config.yaml
encoder_arch: "vit"
model: "masked image model"
dataset: "telescope images of galaxies (Galaxy Zoo DECaLS)"
train_examples: 88335
image_size: 40
crop_scale_min: 0.7
horizontal_flip: true
translate: 0.12
rotation_deg: 5
method: "mae"
mask_ratio: 0.6
loss: "mse"
encoder_norm: "layernorm"
encoder_norm_position: "pre"
encoder_activation: "gelu_tanh"
encoder_mlp_ratio: 2
encoder_head_dim: 32
encoder_fused_qkv: true
encoder_bias: "all"
encoder_qk_norm: false
encoder_parallel_block: false
encoder_inner_norm: false
encoder_drop_path: 0.05
encoder_patch_size: [4, 4]
encoder_layers: 12
encoder_width: 192
encoder_positions: "learned"
decoder_width: 192
norm_pix_loss: false
decoder_layers: 6
init: "kaiming_normal"
residual_init: "none"
optimizer: "adamw"
lr: 0.0012
beta1: 0.9
beta2: 0.98
eps: 1e-08
grad_clip: 0.5
steps: 16400
batch_size: 128
epochs: 23.8
lr_schedule: "cosine"
final_lr_fraction: 0.05
warmup_steps: 320
weight_decay: 0.1
Rows from block 3 of the decoder of a small masked image model, named by matrix and row number. Rows with one number belong to one neuron. Each number is 500 + 40 x the weight over its row's rms, rounded and kept within 0 to 999. All counts start at 0. Numbers have three digits each. After the name is the row's rms in percent of the matrix's.
After each neuron's rows are labels from the 100 images, of 14976, where the neuron reaches its highest value: "top examples" is what is common among them. Only what is clearly more common there than usual is listed. The data: telescope images of galaxies (Galaxy Zoo DECaLS). In brackets: how many of the 100.
# fc1: MLP up (decoder.3.mlp.fc1.weight, 384x192), inputs 78-116
# fc2: MLP down (decoder.3.mlp.fc2.weight, 192x384, transposed), outputs 78-116

fc1.37 106:516437511562524469530440488453507457476523523518502606456519504528508477502451506521467466557478552525520567467498481
fc2.37 117:513515589537529499420526566465560472518533472559517434485526431512496515519479569495438471473510503486458479547472518
top examples: edge-on disk: yes (49); roundness: cigar-shaped (42)

fc1.163 105:493548485449476495461450457499488524461541507474455480519576550541465501530405547541523489567527481495482542535465462
fc2.163 085:575490465554475543538494470499462510579477534458514525546514557531543468451490489572480405522504460540522513500510487
top examples: shape: star or artifact (25)

fc1.7 097:583410518461557516518469538488441491477470515511497459514486502405532517487489506420609506522491534543466501460471507
fc2.7 094:519508509502542494467452442520527538538523463480512431560486466509503502524536466521482549507489489521427499604560499
top examples: edge-on disk: yes (28)

fc1.240 103:507498556432498488507548496390484485414585516468482443491533512505498485502534511454480553511522564501454513504541462
fc2.240 098:551493545501448500474501540540511559535458494469507448497513526518520391558486510459527508485483495502517506502447503
top examples: shape: star or artifact (32)

fc1.83 100:573515573467468413468516455414562531424521522459509525508566473470487484473496507569567536521507554540530508457461445
fc2.83 093:497481490526493500447502467503485483418507469530532488498494534563511511489547480452505423488503505527508483454483507
top examples: shape: featured or disk (62); edge-on disk: no (52); bulge size: small (32)

fc1.96 092:516471567481548510552539491477497454534525495543521452473432529457452444518524502485514508536529398466437482490487501
fc2.96 086:449526509507459475405537537548483513504527533559515481494528560512475455502443526481493506543526537461468504586523507
top examples: roundness: cigar-shaped (47); edge-on disk: yes (44)

fc1.70 102:538487517465568475523570541481463540416579545541473491392392515498516506413534481480506484475565535530536513489548454
fc2.70 098:539511464555535505542480466512515573546415454433508427539446469471560500521415517441559485533502508474486478576511493
top examples: shape: star or artifact (28)

fc1.133 116:564507539487572467480493492530475526485488449495527464565578534462458443482412468478517503553500512497516544410506449
fc2.133 169:486507534482466521486515531488540519546500500466543492435447538509494503540458447555455554508466444439546468452472542
top examples: edge-on disk: yes (34)

fc1.319 114:514433538513497502434541504501498480473519591534523477539447514489455441488556473445567525473532519487509465535464518
fc2.319 103:539521458485373522477521517528478622508447519492512540500527517463518514584504489508562473541507442443480513588544500
top examples: shape: featured or disk (73); edge-on disk: no (72); spiral arms: yes (51)

fc1.31 089:451499486454486468474486530529494413525511544439525488506512480479446533498490471556489486505494525523517465526476504
fc2.31 081:448449468457481515451487479541476557509564496540466515561474452506450444476483460504498442484490490506460485555534550
top examples: edge-on disk: yes (29)

fc1.308 097:522521534499481531506542443549509502530476508551482533521531533481444474526531492495521500494504505475530482625418477
fc2.308 101:496506494439468529568448461530425517511531481472491477571502489525560482534493436472436430453484561492548471453448523
top examples: roundness: round (48)

fc1.198 092:521527518516522486444497467443513485483454546485460464474511455422454592465502508531480520484521517569457584495445424
fc2.198 103:509506563440418511544507483528516609548477473389494455582501564502487476518496468532439503489499504498476505488467479
top examples: edge-on disk: no (52); bulge size: small (27)

fc1.156 140:571509504463538461579479457484495452519481485488508430540490458461573485483490449455516540543532511527428486500554474
fc2.156 159:492532490466546474555592474497567556553493491429472480491515497450497508509491534520489505568509406416450530535530428
top examples: shape: featured or disk (67); edge-on disk: no (57)

fc1.318 085:449527550461557533530539510530426541602478511543497530497431476506458447470496508480504533486518458547540508466439548
fc2.318 073:479522508508584490590523497450508469510470518539528486471466528553530460536545484411507477494552505521506481593495537
top examples: roundness: cigar-shaped (43); edge-on disk: yes (31)

fc1.256 117:503499520510467516573570535531486549455560457574537543473471478452567507414457480532478468520504509504533500372437496
fc2.256 134:451452518527441495585531540533506564521572529462529528480496511468530417569523488546458489438473472526511489479497519
top examples: edge-on disk: yes (56); roundness: cigar-shaped (40)

fc1.306 083:516568510520517496492522450586470435569523526493521512497522501541478491473485609542471454494516460565507479469539448
fc2.306 101:490484485482550533561528484539474561537542526496528536542482531527532466500564469500523485541469513455506484449482482
top examples: shape: featured or disk (74); edge-on disk: no (62); spiral arms: yes (52)

fc1.365 092:518438479480578483520480460495482423589417474526469570569519468503516444461530547477488518460478459505480467452530478
fc2.365 078:456542454563475503586475497519556487527463511439527487513503480468645487519490507549424452544528515524558521490542474
top examples: shape: featured or disk (85); edge-on disk: no (57); spiral arms: yes (49)

fc1.53 107:523461531422561458507479504435522521447478491486456488474528436492530468422460574499554515588580540470486523486466481
fc2.53 101:558460508474438540563478523496486635531496502474536456511527492499475458546447446560561420504550551496534515519469441
top examples: shape: star or artifact (34)

fc1.247 087:488527543541509499542560507510525492416500497609473514495502476455551459501565493471430478544505525555516452538549534
fc2.247 082:453511463482400537450452485583460489512523520508517432497542553469420468468547503571452472502494590501516484486477536
top examples: edge-on disk: yes (41); roundness: cigar-shaped (32)

fc1.76 085:504551494458475436458459496478510523539471543477468532494548449488510532436491492505536572556537524498457526517512467
fc2.76 086:517508559514473458403510548507450479511461530527535545564503569470442524583507500491410526469457472551520504536472484
top examples: shape: featured or disk (75); edge-on disk: no (61); spiral arms: yes (54)

fc1.35 087:491497536446439541517485447466466468509500471487513464505434481480482483424498466499518542543461475490514486466544434
fc2.35 089:501512480491450499502495501496458389455469449509475492492487526515560546552548494541491473485475493455459512569529472
top examples: shape: star or artifact (27)

fc1.65 108:573394540416427511505529417518543481460495483431525536445504472453534469459520438497489543435492517546529454548531525
fc2.65 096:494421528502461442534475472531517528543447492478485478502519540464536540496487471592455531477546544455449515474557498
top examples: bar: no (30)

fc1.278 107:594533522424536503508468518491498520514472475471493463448476453452475516458499443452600525575507499479428464566489442
fc2.278 112:501496475530552502469490502587441520527520465608492461494515474571526539518519535516514524466517545570547544443526492
top examples: shape: star or artifact (25)

fc1.186 098:539529515535523498525422421475490448480489541454476553481473528558505489522504560492457517492469483512533462505548523
fc2.186 097:456512536531423481533491460523496501507561485498524510550459499555534537536547487541462456545502421483536466513475497
top examples: shape: featured or disk (76); edge-on disk: yes (48)

fc1.164 087:547512472499503527469464409482398463480442466494455505489511546419505476486457533523540507447524414529496435457550519
fc2.164 087:388491486569416525477526502565488544517464575472531558468500506482580477452541477473426511543462494519522509484495514
top examples: shape: featured or disk (61)

fc1.172 094:550543533500505506437487518518479461492550472435460519490438447468459505445488482468553530581557511500483520481448413
fc2.172 097:495554472538478520548511526533579536521511417470523573538535474508507475550553519424474451482487531535481486489468517
top examples: shape: star or artifact (26)

fc1.347 107:539487517437495462524469469490552517482493438512507525454519515480449436452469490456476535486495585559552501497507465
fc2.347 104:531505553470458503446596532467499549508557529558469456401462453469506445445516521507555517460481556447514492536452491
top examples: edge-on disk: no (51); bar: no (30)

fc1.303 102:508514501505439518511510522569446468472516482487479442501501460454476525462525531528523500533516566489464545491536509
fc2.303 099:541454498524548484493543513479502502514461487425523543502551514483532490529529453457473482421531520462470509600570464
top examples: edge-on disk: yes (32)

fc1.253 108:539506498506478472545523484462554455443527533524490459518529441499526516521424562515520518514531517588495549533488469
fc2.253 105:495501493533496506542513518528464478465527495510486497577442487557483482470529488422434451466486448448514481578507507
top examples: roundness: round (48)

fc1.363 095:561537507523496462439457482462494443553489499562473486397492481513463483486459515484532417526436448545487423490480503
fc2.363 108:433505546512525513537484544561472490440541534534522522498432574466546533551561487518520461533490445455516479463512479
top examples: roundness: cigar-shaped (25)

fc1.239 087:473505491486498458403478476492427464477494521538500504521523477561551518545459529477534497486531515534435490457499505
fc2.239 095:448557476550573523592496503573465521555471525463554511518506447530530516531572422468489487540464517502481467505560496
top examples: shape: featured or disk (69)

fc1.49 094:513415504459506387502526537449541451483494477513511487454448436471458433503468556455556515489548460581471480560507400
fc2.49 103:523528533566453508478461520483454512518551563498498497476442566508432517534464531499545496456516466540531478551510484
top examples: edge-on disk: no (52); spiral arms: yes (39)

fc1.157 092:544537499483553527496525472409468433587435520502497460465515467444524505459517481529474559502541503495491549458512477
fc2.157 086:520500376511425483489496452531494544486505486427450527556523521498454487484456531494489450486512483570505520584505471
top examples: edge-on disk: no (51); bulge size: small (27)

fc1.237 094:553540441419493473490479478545563544579450565547542570501499480469593504416503558453522569480421459487523504491443491
fc2.237 095:508489480507523483528531499431500461471488501431479410546481436523495475489504484516529438501504549444477521552545491
top examples: edge-on disk: yes (31); roundness: cigar-shaped (31)

fc1.208 111:499515553525441509496562471466532476473565531593510435527482495474507540484541434535499495561562532543485511540480520
fc2.208 117:461467473527452528531423481530434485587470517409536513583472516579563499536496487533450516456450458451492487505530529
top examples: edge-on disk: no (98); shape: featured or disk (98); spiral arms: yes (92)

fc1.42 101:555514574485522527499417481497472471495379439516577539457480516529526510528463514433522486531505597534526479437599520
fc2.42 107:440453516515544479517479513481474498536516514521516437466444531556490480483597497466446543466478528465530495533551508
top examples: edge-on disk: yes (34)

fc1.160 096:465433519518535448471521463451558481504489510484502540480460484523489519508517430447537552496525546509497521505486477
fc2.160 079:455511485524501475491509432489568502461549521542449472491531433488474545507486471535495409563492538539448478465503504
top examples: shape: star or artifact (28)

fc1.206 102:509500523531594534553494473539523464459480453484493472471485461504547444444436498503531509458453487499533486462475501
fc2.206 110:469450464475536485508502510509502481503523494428512518658490457514541555578552470523433512572544453488423504455488511
top examples: edge-on disk: yes (28)

fc1.90 104:511466524466484504473530504474550508474491415478588570471505569525464444536429529463484570515511433493540506435477493
fc2.90 120:466433569601588464590534503506462477530472485453501522575504451502535534488610500512481514459535488553458516558500477
top examples: roundness: cigar-shaped (45); edge-on disk: yes (43)

fc1.22 101:532491522497442464499537500509473535441493476552456475491485508500523460482430529542530493453539528529548510468433487
fc2.22 107:457471470460484498474483468565519511501544541432496534573500494482431458457421525459521569530532547492498498581522471
top examples: roundness: cigar-shaped (25)

fc1.66 078:494529505549483458547494456567501421474504489483469461427479526553545456463482505458552525557569443494425449478593526
fc2.66 067:505519443465553484462458517470599527527501511472494499572540483482494466549477443432467506495503516468523509521418484
top examples: shape: star or artifact (41)

fc1.74 099:549559558455561473453470484523504532481436450517535483555520514530457420487456537441547480531469517515557540424583495
fc2.74 072:490500486501509528477451479500520559563434509522476543444456491496447492472463399456487562542473468422506511469448409
top examples: edge-on disk: no (51)

fc1.23 111:444502490506517445510560491523511510493458458437429487467541536461526537464536491421490496501524530501485508401493506
fc2.23 117:476494567484430481380486442439637491482421517435504463487463506530446441469434520523499511522488526520501526502478505
top examples: edge-on disk: no (51); spiral arms: yes (40)

fc1.28 102:545488500444476513542505500552476533485467508440500461533459462482503529461473426496580500453529529512532482498524494
fc2.28 097:485537579463500533483484502524430480517471561478466566470581527516485494450468477479538534464508487527486500498483491
top examples: shape: featured or disk (63); edge-on disk: no (54); spiral arms: yes (40)

fc1.139 119:525416518458469455520486490427526454520510454441545445571486490477467511551462437442475468460502509521492500582576492
fc2.139 118:513511441500473556514493506575483484556479508527505532483487485463589532465522476539509521528529483519478512451514494
top examples: bar: no (30)

fc1.370 086:538476502479484418495533512491592508515476486490479484426493477474455485493449509484535540519523500540438486484476486
fc2.370 087:467444511545532505461491552568398435468543562514498437483501512502418511522587501533448484505493495593570495573446489
top examples: spiral arms: yes (42)

fc1.169 113:541368520453522451429505459535559458562490548501520465527465509480563458467461463481527573510467552510500452609431464
fc2.169 103:454491547442474492414556499506508527480578547415501523426488565493377549526512505494524531576487477535471495577499473
top examples: shape: star or artifact (33)

fc1.181 069:543485494526562496430473562521452480575487541513510479539456538505470511461423507468503501548415464553469414448499520
fc2.181 061:445472456536489498494549449446534517468533455518496492469457472427535448544495469532512469443497496518514539494535457
top examples: edge-on disk: yes (36); roundness: cigar-shaped (29)

fc1.197 103:535469480486484499475433441465510462487509489475519498549433477447511471423489430487535547552510489461447456548487484
fc2.197 109:521555567518612548506510496548408468469525452542479477483496494481580582500508553512496483470538509472493517430525496
top examples: edge-on disk: no (53)

fc1.67 109:466446529508456488521482520485485503435483484505481457426495478408486507481488521523601580540513490510439492455458505
fc2.67 105:487563534524477480561493502512559504450470469510485562505482551546554435575504499509488524450465494542528515488477484
top examples: shape: featured or disk (64); edge-on disk: yes (45)

fc1.188 110:497391563414578481451494483508490486559525503530461461446421545521466478448450525439499571538514569501527504510443537
fc2.188 103:507516520499568499442519508467544591537466540466523525460416523557565526468566496440492475506471488490560456495500517
top examples: roundness: round (41)

fc1.185 081:531453467420489512563582469484417475509544455552419431529520494441511546515501498522512541458553523508502566530487518
fc2.185 070:500416470500434490555455526538473413452500532424525509486487487533502515531481475553499493476513529519502527485506487
top examples: shape: featured or disk (61)

fc1.174 088:499540495503528492492482491506460474423493522504507397556506419493528550529536575492428521559535520563432490471546495
fc2.174 096:386548496544489482620520530549484539546529460486553511444484475566547450488513497527434464482496504466538495467496484
top examples: roundness: cigar-shaped (28); edge-on disk: yes (26)

fc1.378 076:495503382524497539497469462542514444496459488513518436532528525472468515470547497480475489493499561484489461464490570
fc2.378 062:448547476434516472501479508508580475432519467495495507503502469506526535527443479492515500511396545463504529558463454
top examples: roundness: cigar-shaped (36)

fc1.282 096:523437480504489423524504485503535470475508492432533406492494529480504478481427472479522588544496503509462497577456460
fc2.282 109:476501535471501511426466488564430491515524518559475533453504503476424530528542488570458473522543429519533486502489504
top examples: roundness: cigar-shaped (39)

fc1.296 095:566440532512541514545508470567444504478473498460502445510459484453489515498512477510499564561542535502483525505503435
fc2.296 099:555476547501572425489494468510481490505584517513480463457472525487454524460528514509565562490524518525489498466525512
top examples: edge-on disk: no (51); spiral arms: yes (40)

fc1.205 093:531447506498515495542579532467438554456508559554463460418437510472460498463510531486593488560501508493513494452476495
fc2.205 086:490468465513534498510473505502506477508544494497531545521514559513532529523453464547463458480514477492497521527488513
top examples: shape: star or artifact (34)

fc1.362 110:514407539457509497466453444482477457512528489531473464576478461530498461424469497445529509534466560510529517487506551
fc2.362 101:526483501558391530467514520452579518489442456481525561447499497520547526553455481434416510504518505540467482510530455
top examples: shape: featured or disk (75); edge-on disk: no (72); spiral arms: yes (53)

fc1.291 103:474486482472456410482485418540531479505495460550529495511507603485433462526433486482520452468502559524536491502430495
fc2.291 095:516589517493461487514497478466467450472484564481483499485520437584501589472511555523447411558492535549582527572525503
top examples: roundness: round (49)

fc1.294 100:490533491438439437560527467490505427488474482526460455478457547442489550496502479569550522483483488492473435504443496
fc2.294 102:529540539471481483444489532533432514447504449533464518577512475511520500473524486605509489555532541480578505476537468
top examples: edge-on disk: yes (25)

fc1.27 101:520520527449520451498495511494478495522477502470471480571481520463476501472513498481587534547547491425445531453514425
fc2.27 105:465500473558460525556481541565479477486511473483488497533564559526525505513564534484481463432504472529563500443471499
top examples: shape: featured or disk (70); edge-on disk: no (60); spiral arms: yes (42)

fc1.33 099:548505467406482534477528499455503545487445517476544527462515488458483452469504504519560557514489533514465516533565485
fc2.33 095:619573515534481514527509472517511503495528481479499491515449477501562526407531487555464473487528511564446484478553499
top examples: edge-on disk: no (51); spiral arms: yes (46)

fc1.176 094:452418551496532473463561483495442466492482439464530557534512418450512521453505416482538526481553481553477565475407454
fc2.176 091:470469527503459508488567518519461563499539502467507449546502493480453507480493482579508521569500517493533520539470524
top examples: edge-on disk: no (51); spiral arms: yes (46)

fc1.345 108:598454520494518494411440463410557433465513510549490470473463412527420474486516539418544511585481495494496468497417513
fc2.345 102:465547496516533461485434548476478494543452498419549583452476519500489500529490494567450426472483506524546458444580446
top examples: shape: featured or disk (67); edge-on disk: no (52); spiral arms: yes (44)

fc1.43 099:529567494483457516511517484549411490478490518487462588502519476513498498484427564517504427498531486509518497447523456
fc2.43 131:497440544616487513554493518495488541558515491486525558454498488478516459521543494513508522522473521431507472511573521
top examples: shape: featured or disk (67); edge-on disk: yes (49)

fc1.52 107:513520487522456472443515472531514547484535461547495454469547484443556534490497468492541489489528541494452524451538481
fc2.52 108:446453448538410503502543523561526438453530552530535532518455504481512480535534525558532490504503488506452511542500474
top examples: edge-on disk: yes (38); roundness: cigar-shaped (38)

fc1.330 095:529441543423421463472472513524486469540479460548524533525492532509460586518406501537594495496515481543498490545441465
fc2.330 095:477468505520459503441493503619473492473499503518489435529535476484454607542562491469463463471488484587535513553494515
top examples: edge-on disk: yes (40); roundness: cigar-shaped (26)