{"image_size": 40, "crop_scale_min": 0.7, "horizontal_flip": true, "translate": 0.12, "encoder_width": 192, "lr": 0.0012, "lr_schedule": "cosine", "final_lr_fraction": 0.05}
Rows from block 2 of the encoder of a small masked image model, named by matrix and row number. Rows with one number belong to one neuron. Each number is 128 + 32 x the weight over its row's rms, rounded and kept within 0 to 255. All counts start at 0. Numbers have three digits each.
After each neuron's rows are labels from the 100 images, of 14976, where the neuron reaches its highest value: "peak at" is the part of the image that holds the peak. Only what is clearly more common there than usual is listed. The data: telescope images of galaxies (Galaxy Zoo DECaLS). In brackets: how many of the 100, against the usual share in percent.
# fc1: MLP up (encoder.blocks.2.mlp.fc1.weight, 384x192), inputs 96-191
# fc2: MLP down (encoder.blocks.2.mlp.fc2.weight, 192x384, transposed), outputs 96-191

fc1.82:151097135158078120146125151100148121115098164116122121105146177133133125109118142172136127084110161148117031119125108144124134175122138192059157146110133112200083098089085141098153152155045112146133061111134124092119165122125145146070167155120141120123116108187098170123120157197112127165
fc2.82:132160129161128113094150086141129079119184129172117102146149104134160129172154146111098135169087152148143132117100079136047199103131095124080097121145113121068144114106134152145176103106179140139111114115084156136169086154149130082160152171146085139156125111117149112153107142138145245133
peak at: bottom centre (64 vs 12)

fc1.108:129151135101109048153132100093155114111159159128170130114189174167186108154103104103085089164141221075118132139181177108101214110106134171152118112106151116148100112037168152091105140162113071193103131146135137132119125136138104187128160128093118117134091115144160131127123182095109127149
fc2.108:100120108054155122081129152152116180127132068055179186210089178137044063084100097099080099118176114067129095183130120129137104113102117140154101115119184149106145161149111108147098094127122102159127132117102122132160138148112122088145065125154143203096131091118202153144138124104128132103
peak at: top left (86 vs 9)

fc1.193:116181164068077138133170162176164147153111134127167124149147160103105121148149158164132121100126129125134113100106069134138074137128106104098134070093168126083103206157125117186091122110061087151074079116106175139106093153113111125167128132124088130121128116128152175120162065117103124122
fc2.193:111132142142169162165148141100116132133130090145137128150074139127142098103194147117165089078171112154102141158136104065111111203104136164145101117083124150099162132126119146139102106173185170131132121165196115129118131144139197081123074143145153232128165067082093106104088162095116089066
peak at: centre (97 vs 16)

fc1.195:103126129033072116208100158185130134116153089061152095149143113154161168155123098206100088132050138167156099143150066111167126153148186133160131113135075126134146133096155099124142099161118127110135138095170135118191112096153093105113109152108153115151083099161169119115123088149140109146
fc2.195:084082102129164110101110145161127131102149153112137168131156160106092146182079135158118187148092164124093149163131151112155121101150160128106205153134178128205103121132166118112124162150092135124128162149139159140099155135130123042086105036108071122098117103125076131107136121155124202105
peak at: centre (63 vs 16)

fc1.147:083177142108093105114108123110122122138134095113086078116113175087164114092109105081168140123100121071140076143170147153137171158183104136131096140099107076062163178114126100130149112086138160106099090150082148157198156146102155135098139174143102088069108142133119138138145130129163099118
fc2.147:183126120140162134174189113130113126115083165178109116183123103135113133093162127141155123122087131156178132134101148080069144150118104132174119107151108130173093109115131067110153121133152111123126158080135100102095078111101151158105098048143105216147216136085138094163138143135087123085
peak at: centre (85 vs 16)

fc1.161:162151199202092094156086128109165082111109143100157136146124104078125184140111159192111120113117169130156083073136141134135093055195153134126124170050134133217155186099056123099138141124081110132171162183120118108131147126151129195148120097114132063148088179093086113148093124114082148140
fc2.161:133136093096128117107118126098110138108151132175167103105106118107135116085117139133157142102163162164175139143105150164175100228158143099137108125099065157144184138100173138140154184114137167114145122177120075180103094052155152107126155153090093145129092179151123133147134125090183255136
peak at: middle right (36 vs 12); bottom right (28 vs 9)

fc1.83:077199163098054105121121144069123155121167173092128150085157139043100133125119098191117076106108129123137119069149148124088153170156193144146099144078105133079092136090130138139220127141135154158134090162109140111109139144077082147120166145123169156136141128181069116138146149123168108114
fc2.83:159094150189172134097168116123134123123149170130131143203147124156134117153140130072143202136145146130194140130132131057124104068172083101157094099091137102142123099097127153085187149156186190171149140136128078097106140129089120090106111082113116138136125151086145147133161117097102208097
peak at: bottom left (54 vs 9)

fc1.114:096164144166072101178081128101117102129114117118144080097178129093100117193154120151090123177133182082120128076150108136135124166162180133155116146101126061089102177109082134136131081109088089146128113147124113147148150124130150110116136107104138147134135085113147162142114106118063113088
fc2.114:168126108130163142111164139184181097171099082170098112147151109138124124116141127091160131093158103103156118113107126099200151163166138154190090101049151085088116152148093159093187158088163148118148151057142057097097153070090102131069168114118067121078094101113166146130177139109171205121
peak at: bottom left (35 vs 9)

fc1.356:138165167135096116140106149077100176110135050115162066125138164088162126158111162122152122116078165156135163161160120146134159152154144153103130156120144185145166141120151135109152157125075110144141120142110167191127118187114073156117178169158080095133160136185108185101153083136133090184
fc2.356:172171136108115121136110166053115144122116096165158099078150110049134144096155195106191043109110140150173094098112120084087122191142093161140113140134058128119075140151183180107170097125161130126143112141100057122080122152095147143076120087130177150095149117102157106125076132106152136158
peak at: bottom centre (31 vs 12)

fc1.20:136123120130142101109149133109111156144131095117121149179168129119150116136100204138106027108032106100159187123169100148125135149137131142145143093072098159192106130107142148116137157099069126108182136131167133151164123159103082155136207148103080148123156122148090108102170132117076080116
fc2.20:115126102165188128216132123117133184124088149176160148158158113123096075161157177178105097086069147117123169166155085064155159082128155135156141109116122143153097141141126099103132137167134149105099114132114159114108118129122103163082164115116172150155130135124056132103145097078148030153
peak at: middle left (32 vs 12)

fc1.56:144144118118074058137174143087120107105142135114149168132157132125146156044173145152162132086143119148151100101147173179130160168134146170112084118160130150066128104113071133144171131136087137203150145131123153141152127144101128185175094193091096139152124108149175115094131149145153113100
fc2.56:177096114127108108087115137155180155141166109132155114104144138067105130134176094179085151147138145137148157102140100114030173106113088139066140190140117139135082113130178186120118133105151102156132121122094160137069143143144134131158075132120077133140116156155182138156128076107116146114
peak at: bottom left (57 vs 9)

fc1.234:076120166134105167148140193180156034148176154065071112166167128118143182180122129128097092156122152099132110165140131072154100100076167137124095097115111083174143111140075108126104131098122058091149118093189142134144115115152151101136097126126127135142100064095181092146148100181082087153
fc2.234:140080143126192144091143121099116149149051156182124093185167118158088150134110125088123214102154168147080092180165183180092146127129157096136121083114148128154111137110154136102179202149196107127143107124153061119090113143121118083091131193146055114170128124139128152130163092141115137091
peak at: middle left (36 vs 12); bottom left (32 vs 9)

fc1.71:109193179147135121134160155136149100135132148146111010181116122111137194098177162067099079128110122087135131090142094076131186187124132144139055077095105117170117180139081124153102116151101159078120108126120131126195082160154135158110142135126152142046073116077138146197075115112125128146
fc2.71:147120121170146081120174152120116102149130117105130055195133100099131163100105158120111157131120132103080086114142112162153144140177169050167073062113090158118071165148146091140068228126108104116153129129134122162140154146161143070060122065122066104094115084095149134134142179101142248143
peak at: centre (52 vs 16)

fc1.72:116132060127098121183153187122121093110166123028096135122154131139110196094135186091062116165126183201126123107125151076123141135164138135131107080130090103177134137117049114151141149112118112081142043165181139151118140119065125104140110110132108062108167083134142190091110102183111106138
fc2.72:068123116137142199105109100146126128124045109214131098199170088143148146125144163136164113141181143136085122129108136143095165103163133113142092134099173085151086107092151135146152142157176122093143140090134110076079120166148131095047141077142131144054131118113099140126090141102101170160
peak at: bottom centre (42 vs 12); bottom left (31 vs 9)

fc1.111:091098188158099089118158111165146165094172127109129095202074158182123138156111049124087124151105138036126144152194171159141121142186155131134171132162058122119167084134145110125127128079158115107118170142132186128203124104116046123092149163122065094133091164150090153131160098167108109085
fc2.111:170189082120165129133090141083147155140040063139121077072106140122162159071188199099144115075170142144128141095102128078133092141161098121149164157143177114113102157140126158107189143109135114128187121133096105129080086092112141144137136118152219170124155146156102129115086126106098111137
peak at: centre (45 vs 16)

fc1.176:189114089136094140142151195145096115140136173069046138132158148079085171118114180156108120151102129123202131109102102105111127127134119085120126143102138085135107167095107098049134114099092109090101073106110142115129119104136123129149103076171102083117124116149151134102083069131108067116
fc2.176:097120167118138217153104164143104153099144125167144161174127117148124106089121115113177148123126110138097111129120116110073123102144133111156080137076182097166116129109183120134170143136211148112113100138139177133060091146112105077065132111097174161105149069068088142136118109113110094133
peak at: middle left (45 vs 12)

fc1.13:202129146138070140117135142076113081146154190124107096099119121062111160113085171159100159155131196089172116142150164095161118180095121121118132166125124072122071132127150189130140148085133111090110094141150121086139153110146083104106068144166137067125129102124140197128169096119150101174
fc2.13:123097115093111144081144162145139124159108040091083088136131097222175096109170079139168072154128153149123136157110121176157097166128155170130118170095145064157109131157121159118078115089173119064118132170139113080086105150050140103121121146145147189128163100166157162091155141126135104165
peak at: top left (54 vs 9)

fc1.123:192111151117112113068160124074164143143148092144087182116078092095131092177152113183148125132122187047113148118129123114150129141112115152149090138145119114156105180090155174073189131083176117158163124145101158144106137187146043140132185122137135179165126154142151146105155126109052125099
fc2.123:163137119164131107076107136159124117136094138123157124116138181159107133148038159102150169108166123170166109145125175173173140150170139099086148089112143104143117179098136130094076187121082118146100123069113041112113139132141155089121107094104143105171162118141097138137121123094131221092
peak at: top left (25 vs 9)

fc1.107:117153156161139088137150146085075087129135162117162146144109140093073119153154095192074167120113143077053080152139152108140161099161193108111157121111114084105145206167089137117123105126098118121106150131125155152111165105149105194134126130090082110138120118100082188154133098111142108092
fc2.107:122171062057219122117114150136152152152133128143121132069133166103101112119110172163115132142148132098121176103140131173126098179117075097198177102102137133074105123146087119092176130130137169046139118131156098094209201140079099121133137097165201146129123086119153142151188088124128116124
peak at: top left (72 vs 9)

fc1.5:127104224144159113131130102117156144083117155128180099168095139099183154103085137162127112078072138089125137086168098103107129117212153114111116137137133160121140110101092156124084150150078107194112161120095169130127118141134127183205116123105139128087073139123096104187065131146064149107
fc2.5:083111135119117142117097124122109102115123089119104136141081185159172122139170058109141094156124147169114178137141112171177075142109169168096078115195073112161121089144195124149096104095186117081100142196115080156107091147149141128042141131071116141124113155078158099129126139154167189157
peak at: middle right (82 vs 12)

fc1.42:199118112137103154098127156100097090126117082114100136195151166114159140157109100136170106113064107107136158109157115148172185096168109188121047161080118138141149168081158139106145173125139158170123133080127148152179175170080098156136194140119125126161155156112098143078139124104149113079
fc2.42:171106139143174079121127138092089154128070117160164124149123174147120112089091088179175132123054150040108188096135142178136158150156159107172126172137119124119116159127120126154149119111214109134079161103149127100183090151164068172079180136096138101085084167110075161160137121105153079165
peak at: bottom centre (49 vs 12)

fc1.171:176110159126103107154143100065135110163133146121175132138171111114125188160181094168159093121071155110114100088147128154119131110088125178103072140144090148216116126098068158060204071150146094089188114077178134151191118139167078105126201177112096138045120097125140150190121134153087085148
fc2.171:088176090143198166039071077147129129173125125033122149101113142139140135121154129164145177146117144136141144133075137135139072156125114096078115192081115111087156130143122076136077102115136168112130121128126074167074137130115056104100133148129144125085146142133113108129141143109158171090
peak at: bottom centre (95 vs 12)

fc1.291:143140107114130131208204144109154109122115143123091121087177131106195172098160090115148159145066169120128085101135156158116186123122116151122071141150097080122147126091135158078175096169159097151150130119172143168148132125138153197164118152120127111068128121150210158144105158163068078140
fc2.291:110137101161132183125135133162138111136148214186098122125173152181114139173122124137103144124148097125087125153064119177099141086094099135130097139063096113109134114132142158151149113133182121073111087126124189092096184158121149154163158164134124046083121130170084136130104177145138094074
peak at: bottom left (63 vs 9)

fc1.325:186092147187131063126133155077129086110122089134148099147146150083103110168128164178168105110120154114136159210119177132150134170167145098167101104098125088148140162125161143119164217106082100145127156163124139119119127114100117196117085128167139115176093126122036115120129119136145118070
fc2.325:173167117122121113177125112138131137078136136104103105147176131113124104149131131148115139118151147116160139072103085117109119135174129106133079123112119099093108158113124158130176150099123138132183135098091005139148088128090076063125181110188126109118150134183130140149139099100126255108
peak at: bottom left (25 vs 9)

fc1.49:074141178103136100191185131125162199094159117136163151192113109159168156094105126131063075086112118100160134112184069131143134082161146168063095158158136137136143140114106117134144128140133063123120126082092153153153113110127074157168133111137108131118115174117085053159108091172138090120
fc2.49:127224119147123120138163141164090087166095177107147101058141132114113148133155144135160170107206088083094168096145095098144141136124132129094131139113138138143140085107151062084095162156156147054088092139130178226170106081099061118120109116133186169119122161151152091166180130114160105161
peak at: middle right (99 vs 12)

fc1.241:175099151184091139168124150115081140114113144083097140111096191152151085119098160136130182160097181150121109166134124125179141090137194100138102144089154128161107119082164169151178168173038170147071128174095183107155142164173143137156075119122143132108156164148130101160105132136113150124
fc2.241:116172129104111068098141129121099162142163125096110123136146164081136135168064166143118084136146130100114124135089129152114142150204074096167077154142117117126093179127176116151123159108120171135156095074109093128149141097160116061134164097097114114109141088126179142148159089094141255112
peak at: bottom left (31 vs 9)

fc1.38:098141152118140092117103102065134172138132167105103085043095153088158109121123176163163101086115113061097103187108146158117164188164160133127148120063098070153133097118177136126220163126064150164115117143100132129109123086143121169146117130083163081148114084174096175156094128140136126131
fc2.38:070159098140196128099135171120167124137072158116116107060127092157146127133165185148113117130161139069098138086154096125117082105147093109150095139127175076121161151121093120069188151130173127110143167157108121108177090130120130140127164103148217092128111054142132133130128135142133157102
peak at: top left (39 vs 9)